Weights of a small model that answers yes/no questions on an image's attributes.
Model: encoder norm layernorm, encoder width 160, fusion encoder width 128, fusion encoder norm layernorm.
Training: muon at rate 0.0045, 6400 steps.
Data: trained on photos with spoken descriptions (Open Images, Localized Narratives), 101725 training examples.
Rows from block 3 of the image encoder, named by matrix and row number. Rows with one number belong to one attention dimension. Each number is 50 + 12 x the weight over its row's rms, rounded and kept within 0 to 99. All counts start at 0.
# v: attention query, key and value (stacked) (encoder.blocks.3.attn.qkv.weight, 480x160, the v third), inputs 0-159
# proj: attention output (encoder.blocks.3.attn.proj.weight, 160x160, transposed), outputs 0-159
v.67:34 47 42 48 71 30 67 34 41 65 68 74 44 70 55 44 49 40 30 65 57 40 49 52 51 32 54 71 34 44 45 46 58 39 55 49 53 71 48 65 29 59 61 52 64 45 33 57 40 46 49 63 40 38 40 55 37 65 64 49 46 42 51 47 61 44 46 52 55 47 64 59 71 74 29 51 54 51 42 36 56 62 53 50 61 33 40 45 22 57 44 54 45 49 44 76 64 37 43 59 37 50 48 53 55 31 30 51 37 82 61 14 44 45 55 51 45 66 53 28 34 62 50 56 51 61 52 57 35 38 57 45 56 65 42 62 55 65 67 49 63 69 52 64 50 52 58 38 46 42 65 46 55 36 48 39 22 44 53 35
v.68:42 50 35 39 60 41 52 42 36 49 51 66 70 73 45 39 40 44 25 45 52 59 51 66 63 35 49 71 43 57 59 57 59 39 56 63 72 50 51 58 28 59 50 12 48 47 60 40 52 69 35 43 51 51 37 40 58 38 47 36 59 43 54 70 54 54 65 61 46 38 51 47 46 33 52 34 72 52 47 47 46 55 44 52 52 58 37 46 66 62 55 41 60 57 71 29 43 45 37 64 65 41 47 56 52 52 43 35 35 50 58 42 32 58 37 54 45 53 33 53 67 42 41 41 42 36 57 67 46 48 43 45 59 66 62 38 71 79 38 43 65 65 33 38 38 66 49 46 39 54 31 60 68 76 64 40 53 73 43 24
v.69:48 42 35 57 51 66 65 59 55 47 52 72 39 42 66 36 62 49 43 60 70 40 45 75 45 43 29 60 52 68 43 66 37 59 53 29 68 58 38 68 60 41 42 29 48 36 48 39 66 50 33 23 50 38 60 46 54 63 38 51 49 63 47 44 63 49 33 36 55 28 76 59 41 46 50 42 56 45 55 38 60 58 44 43 41 30 54 52 45 36 31 36 52 57 62 40 37 36 46 41 47 70 46 44 47 45 80 52 58 53 51 40 44 63 70 47 36 52 36 51 73 41 29 48 74 53 41 57 45 43 44 59 54 47 54 50 64 43 59 31 12 58 68 65 60 46 48 54 68 41 58 45 72 53 39 67 63 57 54 45
v.70:57 50 65 56 35 39 46 47 40 23 43 44 32 61 67 43 49 33 57 53 56 39 43 29 46 30 36 51 57 47 68 38 47 55 33 65 62 59 53 47 58 52 57 43 42 61 53 40 36 50 30 54 72 40 53 50 25 66 20 47 30 27 52 60 55 53 78 41 52 47 71 53 36 38 57 41 45 43 71 52 56 52 39 59 54 46 63 49 51 73 73 55 51 67 51 48 37 65 37 60 65 40 52 51 51 45 32 43 61 39 68 32 59 53 66 48 57 25 64 46 49 65 48 58 56 53 55 33 27 43 39 57 55 30 57 50 39 32 58 72 64 47 56 36 61 51 60 54 33 43 74 67 60 57 48 41 40 46 71 58
v.71:47 55 59 34 48 59 43 38 48 46 33 61 64 69 35 45 33 56 57 43 64 58 45 53 48 65 59 57 56 61 54 51 21 63 79 51 49 60 49 37 45 57 41 47 48 44 63 48 50 71 54 59 38 57 57 44 33 50 63 54 51 56 54 52 56 62 70 47 31 75 75 57 55 46 53 59 62 43 29 17 24 31 45 49 36 63 50 50 26 21 75 43 57 33 62 20 68 54 47 55 47 63 63 49 52 61 39 64 40 49 51 75 64 42 53 14 40 54 33 61 57 40 57 42 35 43 50 49 56 44 38 57 49 65 52 28 54 42 54 54 45 53 32 57 35 64 57 58 44 43 46 58 49 37 54 57 50 63 50 54
v.72:65 55 78 32 53 47 62 51 51 62 56 38 43 60 42 51 53 29 42 59 61 67 50 43 64 48 88 57 51 48 54 70 45 62 57 49 44 49 55 31 45 42 32 63 51 61 44 57 39 50 48 46 34 31 54 62 41 46 58 49 47 50 65 47 54 41 57 66 51 33 34 81 71 28 50 46 46 65 32 38 52 37 58 56 44 32 46 29 39 65 59 22 37 35 58 37 50 45 64 50 50 22 43 39 59 46 26 49 65 58 72 53 48 50 47 33 31 37 32 49 47 70 68 68 58 43 67 48 51 73 44 32 37 27 55 57 41 59 51 58 46 63 60 54 50 41 62 53 59 41 51 57 48 57 54 57 60 73 46 50
v.73:32 40 63 48 41 33 45 27 48 58 52 54 34 50 67 57 69 41 38 54 53 32 33 45 55 55 64 50 52 41 67 44 72 56 61 49 46 58 42 46 66 68 49 45 58 30 51 60 51 60 68 45 41 48 45 37 52 60 31 44 51 62 32 62 39 53 45 54 59 25 68 61 51 55 60 48 20 21 46 53 54 32 66 38 49 41 34 54 48 47 48 51 35 49 37 27 48 47 68 73 43 58 60 47 70 63 68 44 63 54 35 43 67 60 24 31 37 59 56 39 48 57 60 55 72 54 62 72 74 42 51 63 64 58 49 37 45 45 51 43 31 46 59 53 70 49 49 58 62 69 34 60 52 32 45 44 46 68 46 30
v.74:39 25 56 55 59 41 70 36 50 33 23 75 64 55 48 54 66 49 49 43 58 53 30 66 64 55 32 53 64 41 42 58 59 56 42 53 67 40 50 57 31 62 35 33 43 58 37 64 42 49 38 54 54 46 24 41 18 37 47 51 52 45 60 56 76 27 60 46 46 39 42 44 43 56 45 39 58 66 72 57 59 48 49 46 60 60 46 35 23 47 55 44 64 24 37 34 53 31 36 40 23 30 60 78 48 58 50 46 54 35 50 54 45 62 50 48 61 47 52 57 46 46 59 57 60 43 63 62 39 73 59 57 75 58 52 41 45 41 32 62 53 56 59 47 63 50 49 41 46 46 66 42 48 69 61 44 60 61 61 59
v.75:47 60 33 49 56 71 38 53 39 30 36 47 45 47 40 67 34 48 51 49 59 37 36 53 56 72 57 27 57 22 67 42 64 46 47 34 50 52 41 64 44 47 27 69 63 56 57 48 66 39 51 61 35 50 54 62 68 52 31 48 42 44 49 66 60 58 50 54 65 49 38 42 45 37 63 69 39 67 56 59 52 45 51 38 54 56 58 41 58 51 29 49 28 54 53 62 58 43 46 55 69 59 54 28 41 71 60 51 54 26 35 67 68 34 58 59 67 58 49 81 50 48 74 58 77 30 32 35 64 56 55 48 50 50 48 60 45 41 44 49 29 45 65 43 45 36 47 52 71 56 27 54 58 36 40 49 43 53 34 38
v.76:44 40 48 40 64 35 54 78 62 57 61 58 24 60 56 55 71 39 42 31 55 44 47 26 51 58 59 44 57 50 27 53 39 53 79 62 26 38 63 51 71 50 49 56 55 43 62 51 44 40 46 46 43 31 48 62 64 55 48 50 51 61 63 28 45 46 53 60 47 57 42 72 29 59 57 68 47 36 39 45 63 39 66 70 43 50 56 50 40 34 43 32 42 49 59 42 48 36 69 44 56 54 53 51 50 62 50 51 42 46 35 72 62 61 26 48 57 66 53 47 38 64 62 51 81 46 42 48 60 62 58 48 49 51 35 49 50 47 57 33 15 29 71 73 43 36 56 33 52 66 41 51 37 37 54 41 49 39 59 66
v.77:75 26 40 64 44 40 45 58 46 50 29 52 47 37 64 26 58 49 40 45 63 73 34 26 50 58 58 57 40 57 57 68 43 28 72 53 52 59 46 73 47 46 36 33 51 62 28 42 63 49 41 51 64 54 42 46 50 45 55 57 61 22 44 47 72 56 50 27 61 72 68 45 55 47 52 41 50 37 47 49 68 55 25 30 38 57 46 55 48 65 69 31 59 63 62 44 37 57 48 55 70 38 44 44 48 59 44 50 53 61 30 59 50 53 53 29 57 32 59 67 58 58 56 64 51 54 59 41 58 35 56 34 42 42 49 49 54 38 50 48 39 75 55 55 54 42 65 58 19 38 65 32 64 64 59 56 56 48 46 35
v.78:37 63 69 36 37 62 65 58 64 59 62 60 57 52 37 74 48 55 45 63 33 66 42 55 36 48 32 55 73 37 41 56 62 49 48 75 58 52 61 53 34 45 22 39 63 54 56 34 46 28 31 30 45 52 49 56 33 41 45 49 63 67 43 42 47 41 55 51 38 35 41 52 35 65 58 47 36 36 51 61 55 59 65 35 65 69 51 46 59 37 65 49 54 58 53 67 39 31 46 54 56 24 58 65 57 46 29 55 59 56 69 36 47 52 63 73 58 39 31 61 37 49 56 33 64 52 40 36 56 31 61 65 41 55 59 41 58 45 81 54 61 61 49 51 35 49 51 29 47 51 55 46 34 32 56 30 43 47 36 49
v.79:53 46 63 54 53 34 46 40 29 27 42 45 36 50 38 69 28 62 39 39 50 61 62 51 46 47 59 62 42 50 68 70 57 41 56 32 32 48 63 35 62 53 62 76 44 43 49 41 25 67 67 46 49 64 50 65 35 55 57 81 48 51 67 53 54 46 41 67 46 56 46 45 50 59 45 50 46 45 47 25 37 68 42 44 57 29 37 45 50 27 20 33 40 43 32 43 66 60 54 52 59 49 35 51 55 34 53 62 73 45 64 52 66 33 48 43 67 59 59 54 66 54 58 57 36 35 51 55 37 77 72 31 42 66 40 34 54 64 48 57 65 44 46 60 39 66 50 34 48 63 43 36 50 44 49 45 61 44 46 56
v.80:72 41 60 25 72 65 61 57 58 45 46 55 67 70 49 41 76 37 42 47 36 43 45 51 35 48 31 46 42 53 55 66 57 39 54 48 48 48 28 40 68 64 37 52 71 51 62 47 51 48 50 50 46 48 43 52 58 44 34 52 40 54 33 63 39 44 35 42 62 57 57 38 38 49 54 41 60 43 43 50 46 42 46 29 57 70 64 73 54 63 58 52 61 53 51 48 61 64 65 35 51 54 31 55 42 53 54 44 54 53 45 53 39 73 56 48 64 52 43 70 35 60 51 76 58 31 44 71 47 44 50 53 57 38 12 51 53 35 41 53 54 46 47 68 20 30 61 40 55 50 37 38 44 73 63 49 58 22 27 70
v.81:32 42 17 36 66 29 47 14 48 40 54 41 53 61 56 50 62 46 36 51 54 49 49 38 43 49 51 55 47 55 35 32 50 57 72 35 65 58 37 42 39 62 52 55 53 50 67 43 52 46 61 52 37 66 55 43 41 47 48 49 23 72 48 65 45 61 55 51 45 40 50 37 35 67 68 64 27 56 58 67 34 59 60 63 65 43 38 51 59 70 60 82 64 64 53 37 43 65 40 40 44 65 45 60 57 36 46 30 26 36 48 45 68 57 36 74 39 47 41 35 42 47 62 61 58 41 56 57 39 55 58 58 43 51 53 36 52 70 77 38 53 46 67 39 64 61 47 60 30 50 45 46 52 56 48 63 38 58 54 39
v.82:47 55 45 52 44 59 59 30 61 57 73 58 43 47 34 52 34 42 78 64 34 56 71 58 72 48 52 35 50 68 36 38 62 48 34 61 37 51 64 52 55 69 65 38 57 48 55 45 25 48 36 37 43 47 30 62 48 46 49 35 66 55 47 40 57 63 48 30 48 43 63 36 46 48 38 48 55 40 24 37 49 53 66 47 39 77 48 70 60 56 75 61 51 69 49 52 50 63 61 65 21 31 54 56 60 51 45 48 43 56 45 64 64 45 57 48 53 25 50 62 55 54 44 63 49 44 56 73 51 47 63 32 17 40 43 49 59 62 41 46 52 52 40 42 64 40 62 33 53 40 45 48 35 51 68 41 38 62 73 35
v.83:62 49 42 38 63 67 64 56 35 53 54 55 63 46 42 57 68 46 73 46 36 60 39 31 60 41 44 42 53 66 11 44 41 58 30 41 58 47 78 41 38 47 64 55 50 59 40 56 66 35 67 63 56 59 57 62 46 38 60 62 48 25 56 31 55 73 61 49 54 40 33 36 38 33 40 71 28 59 49 63 35 63 49 45 59 52 67 44 62 31 64 49 53 65 52 44 35 39 46 42 33 58 54 70 39 45 39 62 33 51 26 37 69 40 51 60 36 60 45 44 44 31 40 32 59 49 65 38 41 34 53 42 45 68 51 52 58 62 37 41 54 56 29 46 54 60 46 57 75 64 54 57 59 41 51 55 43 50 57 63
v.84:66 42 58 31 47 60 37 59 47 68 58 53 51 56 73 50 53 44 43 55 61 44 57 57 67 64 57 48 49 38 52 48 55 46 61 62 56 44 44 26 53 41 41 47 66 37 47 57 57 47 35 58 51 36 50 29 36 63 45 60 50 53 39 69 49 33 36 45 45 63 46 21 65 49 43 42 43 49 50 46 39 16 65 51 42 50 62 51 61 43 74 36 61 36 57 52 51 52 42 58 68 33 66 42 67 49 77 40 59 67 60 61 34 51 50 42 54 36 50 34 50 36 40 65 78 42 48 49 51 17 21 62 30 53 68 41 49 39 45 60 50 74 74 58 44 29 51 45 60 68 38 50 52 46 38 27 49 59 41 61
v.85:54 45 34 34 51 46 63 65 73 62 46 60 60 29 59 59 55 63 61 52 59 55 48 41 62 56 50 52 56 53 38 21 36 38 34 37 38 43 65 51 62 55 71 51 50 61 40 49 43 41 48 72 65 49 37 74 45 54 82 52 61 49 42 44 44 63 64 32 40 38 49 38 37 40 40 56 52 44 46 43 53 44 42 46 39 83 67 63 45 58 59 38 49 65 55 58 39 60 34 66 36 42 56 41 74 26 64 35 62 49 53 52 25 55 55 51 61 39 53 37 60 69 62 53 33 75 54 34 46 37 22 36 38 78 46 44 52 51 36 66 58 58 46 56 59 50 40 42 46 56 48 40 60 50 56 57 27 60 51 40
v.86:45 36 42 67 59 51 52 63 58 56 58 55 45 52 62 47 44 66 48 65 43 51 59 33 52 72 62 54 45 51 42 54 47 36 39 50 55 34 68 49 43 39 72 36 63 46 17 45 44 50 51 76 75 38 63 45 39 57 56 37 51 63 38 32 61 51 70 55 39 64 51 37 46 31 47 73 52 59 75 51 48 53 48 56 43 41 29 57 53 27 41 42 54 41 55 59 33 52 34 41 69 25 61 47 32 54 62 67 59 50 51 63 37 41 57 43 44 46 37 28 53 40 46 54 25 40 58 52 72 36 34 32 72 45 74 48 42 41 50 59 53 55 70 56 77 42 46 65 43 73 38 61 50 45 38 48 60 50 61 58
v.87:37 42 51 61 43 44 52 51 68 58 58 45 57 39 44 41 37 63 55 41 57 55 50 57 44 60 63 46 47 51 36 58 55 46 38 62 61 56 44 50 48 70 64 69 50 51 25 45 33 56 42 54 63 39 33 48 47 50 57 56 75 74 48 49 42 58 55 44 35 50 60 45 47 59 38 27 49 50 63 41 29 42 39 60 37 57 32 72 47 45 56 55 62 33 55 47 50 38 59 45 46 34 53 44 71 30 52 62 75 47 69 33 42 45 62 44 87 32 43 59 49 63 56 69 48 60 52 32 59 31 32 43 36 71 53 47 42 45 38 66 52 82 54 62 73 55 28 32 56 55 50 33 49 55 61 18 45 31 40 58
v.88:58 48 53 45 23 46 58 80 48 77 68 54 33 44 76 24 50 44 39 64 40 66 80 58 50 53 49 28 62 40 52 59 53 34 70 55 74 65 43 56 39 42 45 66 64 40 48 52 54 49 51 35 41 31 45 47 67 40 55 45 48 49 51 69 69 31 24 58 47 70 61 39 75 37 67 39 41 55 55 45 56 51 52 36 44 38 51 43 44 33 35 44 62 36 57 49 41 33 41 43 63 54 57 45 53 71 42 55 49 52 53 38 30 57 52 42 65 50 50 49 47 48 79 66 64 44 56 64 56 54 38 49 61 47 56 69 35 47 47 38 29 50 59 45 44 58 63 28 61 61 44 49 52 41 40 58 32 48 51 56
proj.67:68 53 59 52 39 64 40 50 57 51 56 39 51 34 62 57 27 46 39 57 34 41 45 36 64 29 60 39 65 70 66 42 44 54 43 50 43 56 36 49 47 45 67 52 47 55 63 44 33 62 50 35 36 41 52 54 50 51 45 62 40 45 71 55 59 47 44 83 49 47 68 50 51 37 41 57 49 44 54 34 31 31 71 71 63 31 64 59 54 64 35 40 69 51 54 37 52 53 37 42 46 36 42 64 35 73 53 29 31 58 40 65 53 57 31 54 43 48 58 67 55 41 52 52 54 65 39 66 61 26 49 69 67 58 32 41 78 64 53 53 53 33 37 34 40 46 44 46 69 42 55 49 51 34 30 40 45 73 55 68
proj.68:61 53 56 45 56 60 47 63 69 40 44 46 69 53 75 55 59 44 40 41 31 38 46 52 44 45 47 35 40 38 53 66 60 66 42 57 59 50 63 27 29 44 35 35 72 57 55 55 52 50 54 55 48 54 44 57 58 53 54 42 39 55 53 27 80 32 45 81 42 59 29 45 42 49 50 67 53 50 66 44 29 37 50 33 52 36 50 35 45 48 47 40 32 63 80 56 53 46 58 53 37 44 51 54 56 64 44 56 43 61 65 58 64 50 37 39 47 47 49 33 43 39 49 48 42 48 77 51 55 34 39 54 45 28 33 60 62 37 41 39 34 34 46 33 69 41 60 56 61 75 59 66 38 66 54 68 74 28 54 68
proj.69:52 46 71 65 51 54 54 60 46 42 51 36 56 67 38 69 42 66 52 26 37 56 52 21 40 46 63 31 48 31 38 59 47 49 24 55 55 52 51 53 43 43 71 56 17 51 49 41 43 45 37 47 20 46 70 59 38 53 46 52 57 35 70 53 63 48 28 45 33 61 42 49 43 35 60 55 61 46 56 38 44 58 45 66 32 58 53 45 64 52 42 62 67 46 60 48 33 56 45 64 68 52 40 51 39 40 43 45 81 84 45 57 42 52 33 64 64 57 50 52 66 58 49 43 45 62 57 49 67 57 40 38 57 46 47 41 54 45 55 53 50 22 59 35 44 35 73 62 63 31 76 57 43 46 67 57 49 46 45 43
proj.70:38 39 50 55 67 51 71 39 65 50 51 43 54 37 50 71 55 54 52 53 57 36 68 79 65 55 74 36 43 49 58 29 59 43 66 63 63 35 49 40 32 29 34 72 42 48 60 49 65 33 53 50 51 41 78 44 44 38 40 41 41 40 49 62 29 49 23 58 72 43 34 39 65 64 32 36 69 49 58 55 50 44 31 46 53 45 39 46 58 60 24 58 63 46 52 38 62 66 40 57 56 62 40 41 34 68 49 56 46 71 51 55 46 51 50 21 45 45 55 50 54 59 48 55 58 47 54 63 23 50 39 53 63 64 66 76 38 43 37 54 58 32 61 34 63 38 40 49 68 55 53 49 44 38 43 54 50 53 43 40
proj.71:47 57 48 51 71 43 54 30 58 48 77 49 57 53 42 38 64 46 46 50 63 48 34 57 40 43 28 34 40 63 62 46 48 47 44 62 53 58 46 61 47 42 32 44 73 48 34 54 47 45 72 53 60 35 53 64 63 37 45 34 27 48 47 43 48 35 50 56 49 42 42 46 65 61 60 58 41 42 65 47 47 58 54 52 61 46 65 07 69 40 47 48 47 41 44 63 54 45 51 60 65 39 46 65 21 58 57 46 56 39 32 71 62 46 69 78 43 67 51 47 44 38 54 46 33 59 46 43 36 29 63 32 24 32 46 61 52 52 62 19 65 52 42 70 49 47 60 63 65 44 67 59 55 54 61 54 43 30 59 58
proj.72:47 64 49 54 58 54 36 60 41 33 70 76 26 40 44 48 41 57 67 47 29 44 60 72 28 24 18 45 57 49 45 61 64 52 32 57 32 46 58 47 53 42 49 67 63 54 33 51 41 49 47 41 45 47 46 41 34 41 42 77 47 67 48 36 57 27 39 61 48 59 59 51 45 53 32 66 39 57 28 47 54 40 61 38 68 70 39 26 54 43 49 42 45 44 49 59 67 64 35 48 54 68 47 61 57 44 29 43 36 41 54 54 51 63 53 32 62 53 38 50 78 37 48 58 48 51 50 56 39 49 61 35 66 49 65 51 59 63 58 32 43 78 53 46 68 68 68 49 53 53 53 68 41 57 53 52 53 60 30 53
proj.73:56 74 46 31 65 59 41 51 35 39 25 57 54 67 61 55 42 49 33 52 42 64 45 43 46 60 50 54 51 58 62 54 46 57 51 30 38 46 35 46 55 57 55 39 36 35 51 25 35 24 57 71 39 57 45 21 50 46 38 56 79 50 49 46 75 39 51 41 58 74 66 51 58 43 65 41 57 60 60 71 73 53 61 64 49 57 61 35 61 62 47 36 57 47 38 70 47 58 51 70 49 52 61 63 47 52 47 37 39 39 60 52 38 53 37 43 48 52 59 58 44 72 45 48 28 42 29 36 31 55 35 53 45 54 65 48 46 57 40 47 37 70 41 29 57 49 79 44 56 45 79 36 53 43 32 40 48 59 43 57
proj.74:56 57 59 63 35 54 36 37 49 67 57 40 51 66 62 50 52 36 36 36 49 42 38 66 46 37 62 56 42 46 56 42 59 31 32 28 66 49 69 36 38 50 47 41 77 35 41 62 54 56 70 51 38 68 41 53 34 52 42 58 27 57 38 42 53 47 41 66 49 50 49 44 59 36 41 62 46 53 63 20 51 63 59 43 48 62 63 63 49 22 44 38 56 58 59 44 62 55 39 47 58 43 67 37 51 55 51 55 59 67 53 57 52 35 53 53 54 61 59 56 48 71 42 35 28 34 68 63 67 39 48 55 60 41 58 58 46 37 61 59 33 52 32 62 82 45 52 86 51 53 49 49 33 50 59 59 41 32 38 18
proj.75:53 28 55 35 56 43 52 44 43 63 45 56 32 34 49 33 67 61 42 66 60 45 63 51 49 50 40 47 65 53 49 44 31 49 54 48 42 46 45 66 48 51 67 54 45 35 36 60 63 56 27 52 54 56 60 51 62 66 38 45 61 53 51 34 35 37 59 35 54 60 66 38 50 31 50 36 64 59 33 57 58 66 39 48 36 70 31 61 61 49 62 71 60 44 59 51 39 56 56 44 38 57 35 43 70 45 41 40 53 44 52 28 45 45 77 41 51 19 31 48 55 44 59 67 61 64 58 52 49 66 38 36 50 35 58 54 21 38 66 56 47 65 70 77 62 58 39 68 45 26 78 43 48 48 41 27 60 56 38 59
proj.76:49 36 57 37 62 52 44 44 34 34 38 57 34 67 42 27 65 51 47 60 41 64 57 53 59 51 54 67 48 44 54 49 53 66 47 53 37 51 51 50 52 42 41 52 72 25 42 32 38 54 53 47 55 79 20 31 54 60 28 63 57 58 37 57 21 77 32 27 51 40 58 48 78 57 62 47 42 57 40 57 55 47 51 51 62 67 58 53 40 65 42 45 36 69 39 53 45 50 38 51 59 55 41 64 82 61 40 48 44 45 58 36 36 53 82 32 54 42 54 47 68 65 32 36 53 53 55 53 65 68 52 30 43 40 44 32 60 61 48 36 54 64 34 56 59 52 45 54 57 41 69 68 40 51 56 45 44 47 48 52
proj.77:49 31 59 31 60 55 50 54 57 48 70 52 61 71 33 47 39 66 39 49 34 50 54 67 57 42 29 36 51 53 42 47 26 26 37 42 51 63 53 38 44 54 38 64 34 53 54 48 53 61 52 25 50 24 65 43 26 50 58 61 38 60 48 56 60 52 34 45 59 45 43 39 68 45 39 46 56 55 53 43 54 25 48 57 53 66 43 50 52 38 43 79 40 56 71 30 41 68 43 46 42 51 66 51 70 63 47 50 56 71 51 79 51 58 38 43 65 39 60 41 50 65 35 38 49 32 55 45 60 80 31 76 66 50 46 47 44 43 46 41 62 28 53 49 53 52 69 37 38 69 51 58 46 70 58 59 40 47 55 46
proj.78:66 73 37 59 49 56 39 44 48 59 63 25 47 28 45 33 60 45 46 75 42 54 55 37 48 61 42 52 53 52 62 61 43 58 45 50 34 31 46 50 48 57 58 45 58 66 62 49 56 62 36 53 31 57 42 49 58 75 45 39 51 35 79 55 34 24 46 74 49 25 38 63 52 61 42 55 54 47 52 51 47 54 59 45 63 27 68 82 42 44 38 52 69 60 52 43 43 45 45 44 61 43 50 48 37 43 50 37 45 47 50 25 38 59 39 46 44 46 39 68 57 47 48 75 60 47 44 43 52 65 50 42 64 26 47 59 57 24 52 73 45 51 43 49 77 59 24 58 51 38 54 48 49 53 54 61 27 68 34 66
proj.79:62 34 54 27 63 44 59 59 51 53 60 44 32 27 62 36 55 53 38 59 67 56 31 41 57 38 57 39 78 56 49 45 73 46 44 50 34 41 32 70 51 55 58 43 45 59 56 42 63 30 53 57 60 66 54 59 57 57 49 67 41 57 22 75 64 48 73 40 57 45 39 59 36 49 51 52 41 48 36 50 48 57 59 25 62 44 20 33 50 45 39 37 58 32 35 59 52 50 33 58 43 52 45 49 63 52 53 42 47 33 51 34 31 53 58 40 48 38 52 47 45 44 64 50 56 43 48 70 81 58 63 41 61 68 68 57 42 63 48 57 61 42 40 53 70 45 44 43 67 58 27 54 45 43 54 39 29 47 85 48
proj.80:49 58 40 61 56 26 65 52 43 43 70 65 48 59 47 39 56 45 51 73 26 72 52 48 57 54 48 45 47 38 65 58 34 45 42 55 61 42 53 72 58 51 57 66 56 41 24 38 52 32 27 52 39 76 30 50 48 46 51 39 66 53 51 48 48 59 45 33 33 69 49 33 53 45 50 46 60 58 57 40 33 52 40 59 31 50 68 38 37 09 44 38 55 58 43 50 49 63 55 59 59 52 53 38 65 30 56 51 72 54 59 48 58 26 46 55 57 48 65 56 54 66 51 40 47 40 81 49 30 42 61 57 41 67 59 38 43 49 61 64 46 47 45 56 50 60 51 44 46 52 65 73 75 52 24 39 62 46 32 40
proj.81:56 58 25 43 61 55 71 63 66 53 39 79 44 58 51 68 43 43 57 47 58 69 64 41 42 47 58 69 56 37 64 49 53 74 35 69 41 65 45 44 57 66 65 43 57 40 18 76 53 51 51 35 56 58 53 58 67 49 33 34 39 63 44 44 61 53 36 44 45 62 59 65 49 38 57 69 58 45 60 46 47 61 45 58 52 51 63 55 54 47 58 49 56 45 39 66 29 43 68 48 45 32 55 37 52 64 61 43 73 46 37 47 47 35 34 34 37 41 63 42 24 48 54 53 48 47 51 50 36 38 18 30 48 35 65 52 56 44 36 66 38 46 59 60 64 44 38 43 45 25 38 39 42 35 63 35 41 38 54 67
proj.82:44 56 49 25 60 45 55 64 53 33 41 53 48 37 55 52 55 32 51 58 63 52 39 63 64 61 36 47 65 48 66 54 23 36 45 49 49 42 49 30 67 52 49 59 65 32 54 29 73 72 60 55 63 66 48 60 45 73 38 61 40 73 48 71 44 48 59 41 44 54 45 60 50 67 61 61 60 69 53 55 65 47 70 55 74 49 52 37 35 44 39 53 54 54 54 40 41 63 40 33 54 47 59 41 30 49 19 49 35 57 40 54 56 58 25 48 45 56 45 61 44 51 42 39 28 53 45 62 23 65 46 31 41 39 60 47 42 76 56 54 57 66 47 42 48 53 40 59 77 34 37 52 28 41 36 63 58 45 42 38
proj.83:24 62 38 39 36 73 46 52 72 31 39 40 73 64 52 74 39 45 65 48 40 49 56 54 54 56 73 60 42 58 48 53 41 46 60 42 33 56 40 36 51 43 39 35 61 73 54 35 51 54 71 63 59 27 61 57 34 41 54 36 46 44 46 65 34 20 45 59 38 67 47 66 48 49 47 40 54 46 28 42 44 31 58 43 50 64 32 56 51 62 65 65 61 60 47 58 51 46 45 50 64 32 70 64 62 43 36 40 38 33 52 55 59 46 49 47 52 44 48 46 59 65 30 56 42 48 37 60 54 43 37 61 72 51 55 64 37 65 62 51 46 45 42 48 70 79 57 24 54 42 33 71 49 52 46 34 53 67 46 46
proj.84:71 47 71 38 53 34 54 37 42 48 52 42 55 78 29 44 44 54 58 32 48 52 42 41 54 40 49 48 54 46 64 52 42 53 44 26 68 55 51 48 53 68 31 53 55 49 42 53 51 63 33 80 39 77 63 74 36 59 51 65 47 37 55 27 64 44 35 34 48 44 40 36 50 59 53 54 73 36 45 61 49 68 58 39 67 38 60 62 41 41 51 34 31 43 34 53 61 51 53 57 49 64 40 44 41 39 50 57 49 57 41 36 53 58 53 63 40 75 30 52 47 49 43 44 33 38 63 59 72 65 55 64 42 66 43 63 26 46 50 48 48 27 37 50 47 43 44 50 56 73 78 45 42 78 60 55 30 46 41 54
proj.85:44 71 74 76 38 59 39 30 38 44 58 19 42 46 52 33 52 34 42 46 40 54 48 41 57 52 56 53 54 49 56 45 54 40 60 49 46 61 64 33 39 43 59 42 45 54 35 40 71 59 30 52 42 69 79 60 53 46 42 39 42 35 64 45 49 45 57 84 58 52 35 55 48 59 60 52 65 54 38 68 59 54 65 47 71 21 59 39 49 42 53 69 46 43 47 55 37 32 43 44 45 42 74 52 36 56 45 52 26 45 54 47 71 55 45 31 44 61 48 53 57 52 46 25 53 51 37 46 67 42 62 36 70 36 48 73 50 55 46 31 47 56 46 47 74 73 62 47 53 54 31 53 47 65 49 60 43 31 42 61
proj.86:42 56 55 46 31 56 51 63 29 25 50 41 61 30 70 37 35 40 49 18 59 46 49 50 58 32 39 49 54 52 58 39 51 72 57 33 41 51 55 50 59 69 43 39 27 65 58 63 55 54 56 59 33 55 54 76 54 36 69 51 57 28 65 49 79 36 49 59 40 48 43 49 55 56 35 37 54 42 52 63 60 49 53 42 48 48 53 41 47 53 61 45 44 52 52 35 76 39 24 63 31 57 67 62 41 44 60 63 38 22 45 45 57 61 62 47 49 61 55 47 63 64 63 49 50 42 44 40 86 48 26 49 35 52 57 65 36 51 36 38 55 40 48 52 50 56 77 46 47 70 45 59 47 49 47 52 40 70 60 36
proj.87:52 66 67 55 44 49 57 45 38 36 70 45 35 48 51 56 55 38 43 54 36 45 37 41 85 40 36 46 57 38 46 49 50 41 55 39 63 47 61 52 46 49 57 27 27 33 67 35 57 61 43 54 22 76 60 57 52 45 38 46 46 37 67 69 57 55 47 60 41 66 23 52 70 47 57 41 53 49 55 44 62 51 44 26 35 36 83 54 40 39 57 60 46 42 66 50 56 59 27 53 47 41 67 52 52 51 52 66 68 73 31 42 54 61 38 53 44 74 57 37 59 50 39 32 50 42 44 50 56 60 49 31 65 51 50 38 45 21 43 43 62 52 47 50 62 59 59 65 43 36 49 59 23 50 72 58 51 58 45 62
proj.88:69 50 64 48 56 37 47 28 29 60 51 36 68 48 50 49 47 40 38 47 50 36 43 21 46 59 42 61 59 60 61 56 55 48 47 42 49 40 43 60 53 73 41 34 17 62 68 60 41 47 52 63 35 57 56 28 38 55 62 45 79 46 50 58 30 60 61 33 45 44 50 46 44 65 58 50 71 42 61 55 75 67 39 45 55 68 50 54 34 74 30 26 38 58 61 46 47 39 40 56 45 67 31 44 62 48 59 46 52 55 52 55 60 57 48 62 63 57 45 38 67 35 48 57 30 27 54 50 65 59 50 55 56 59 56 59 63 36 51 58 40 16 29 53 30 43 54 61 52 52 62 29 59 55 48 43 52 69 62 38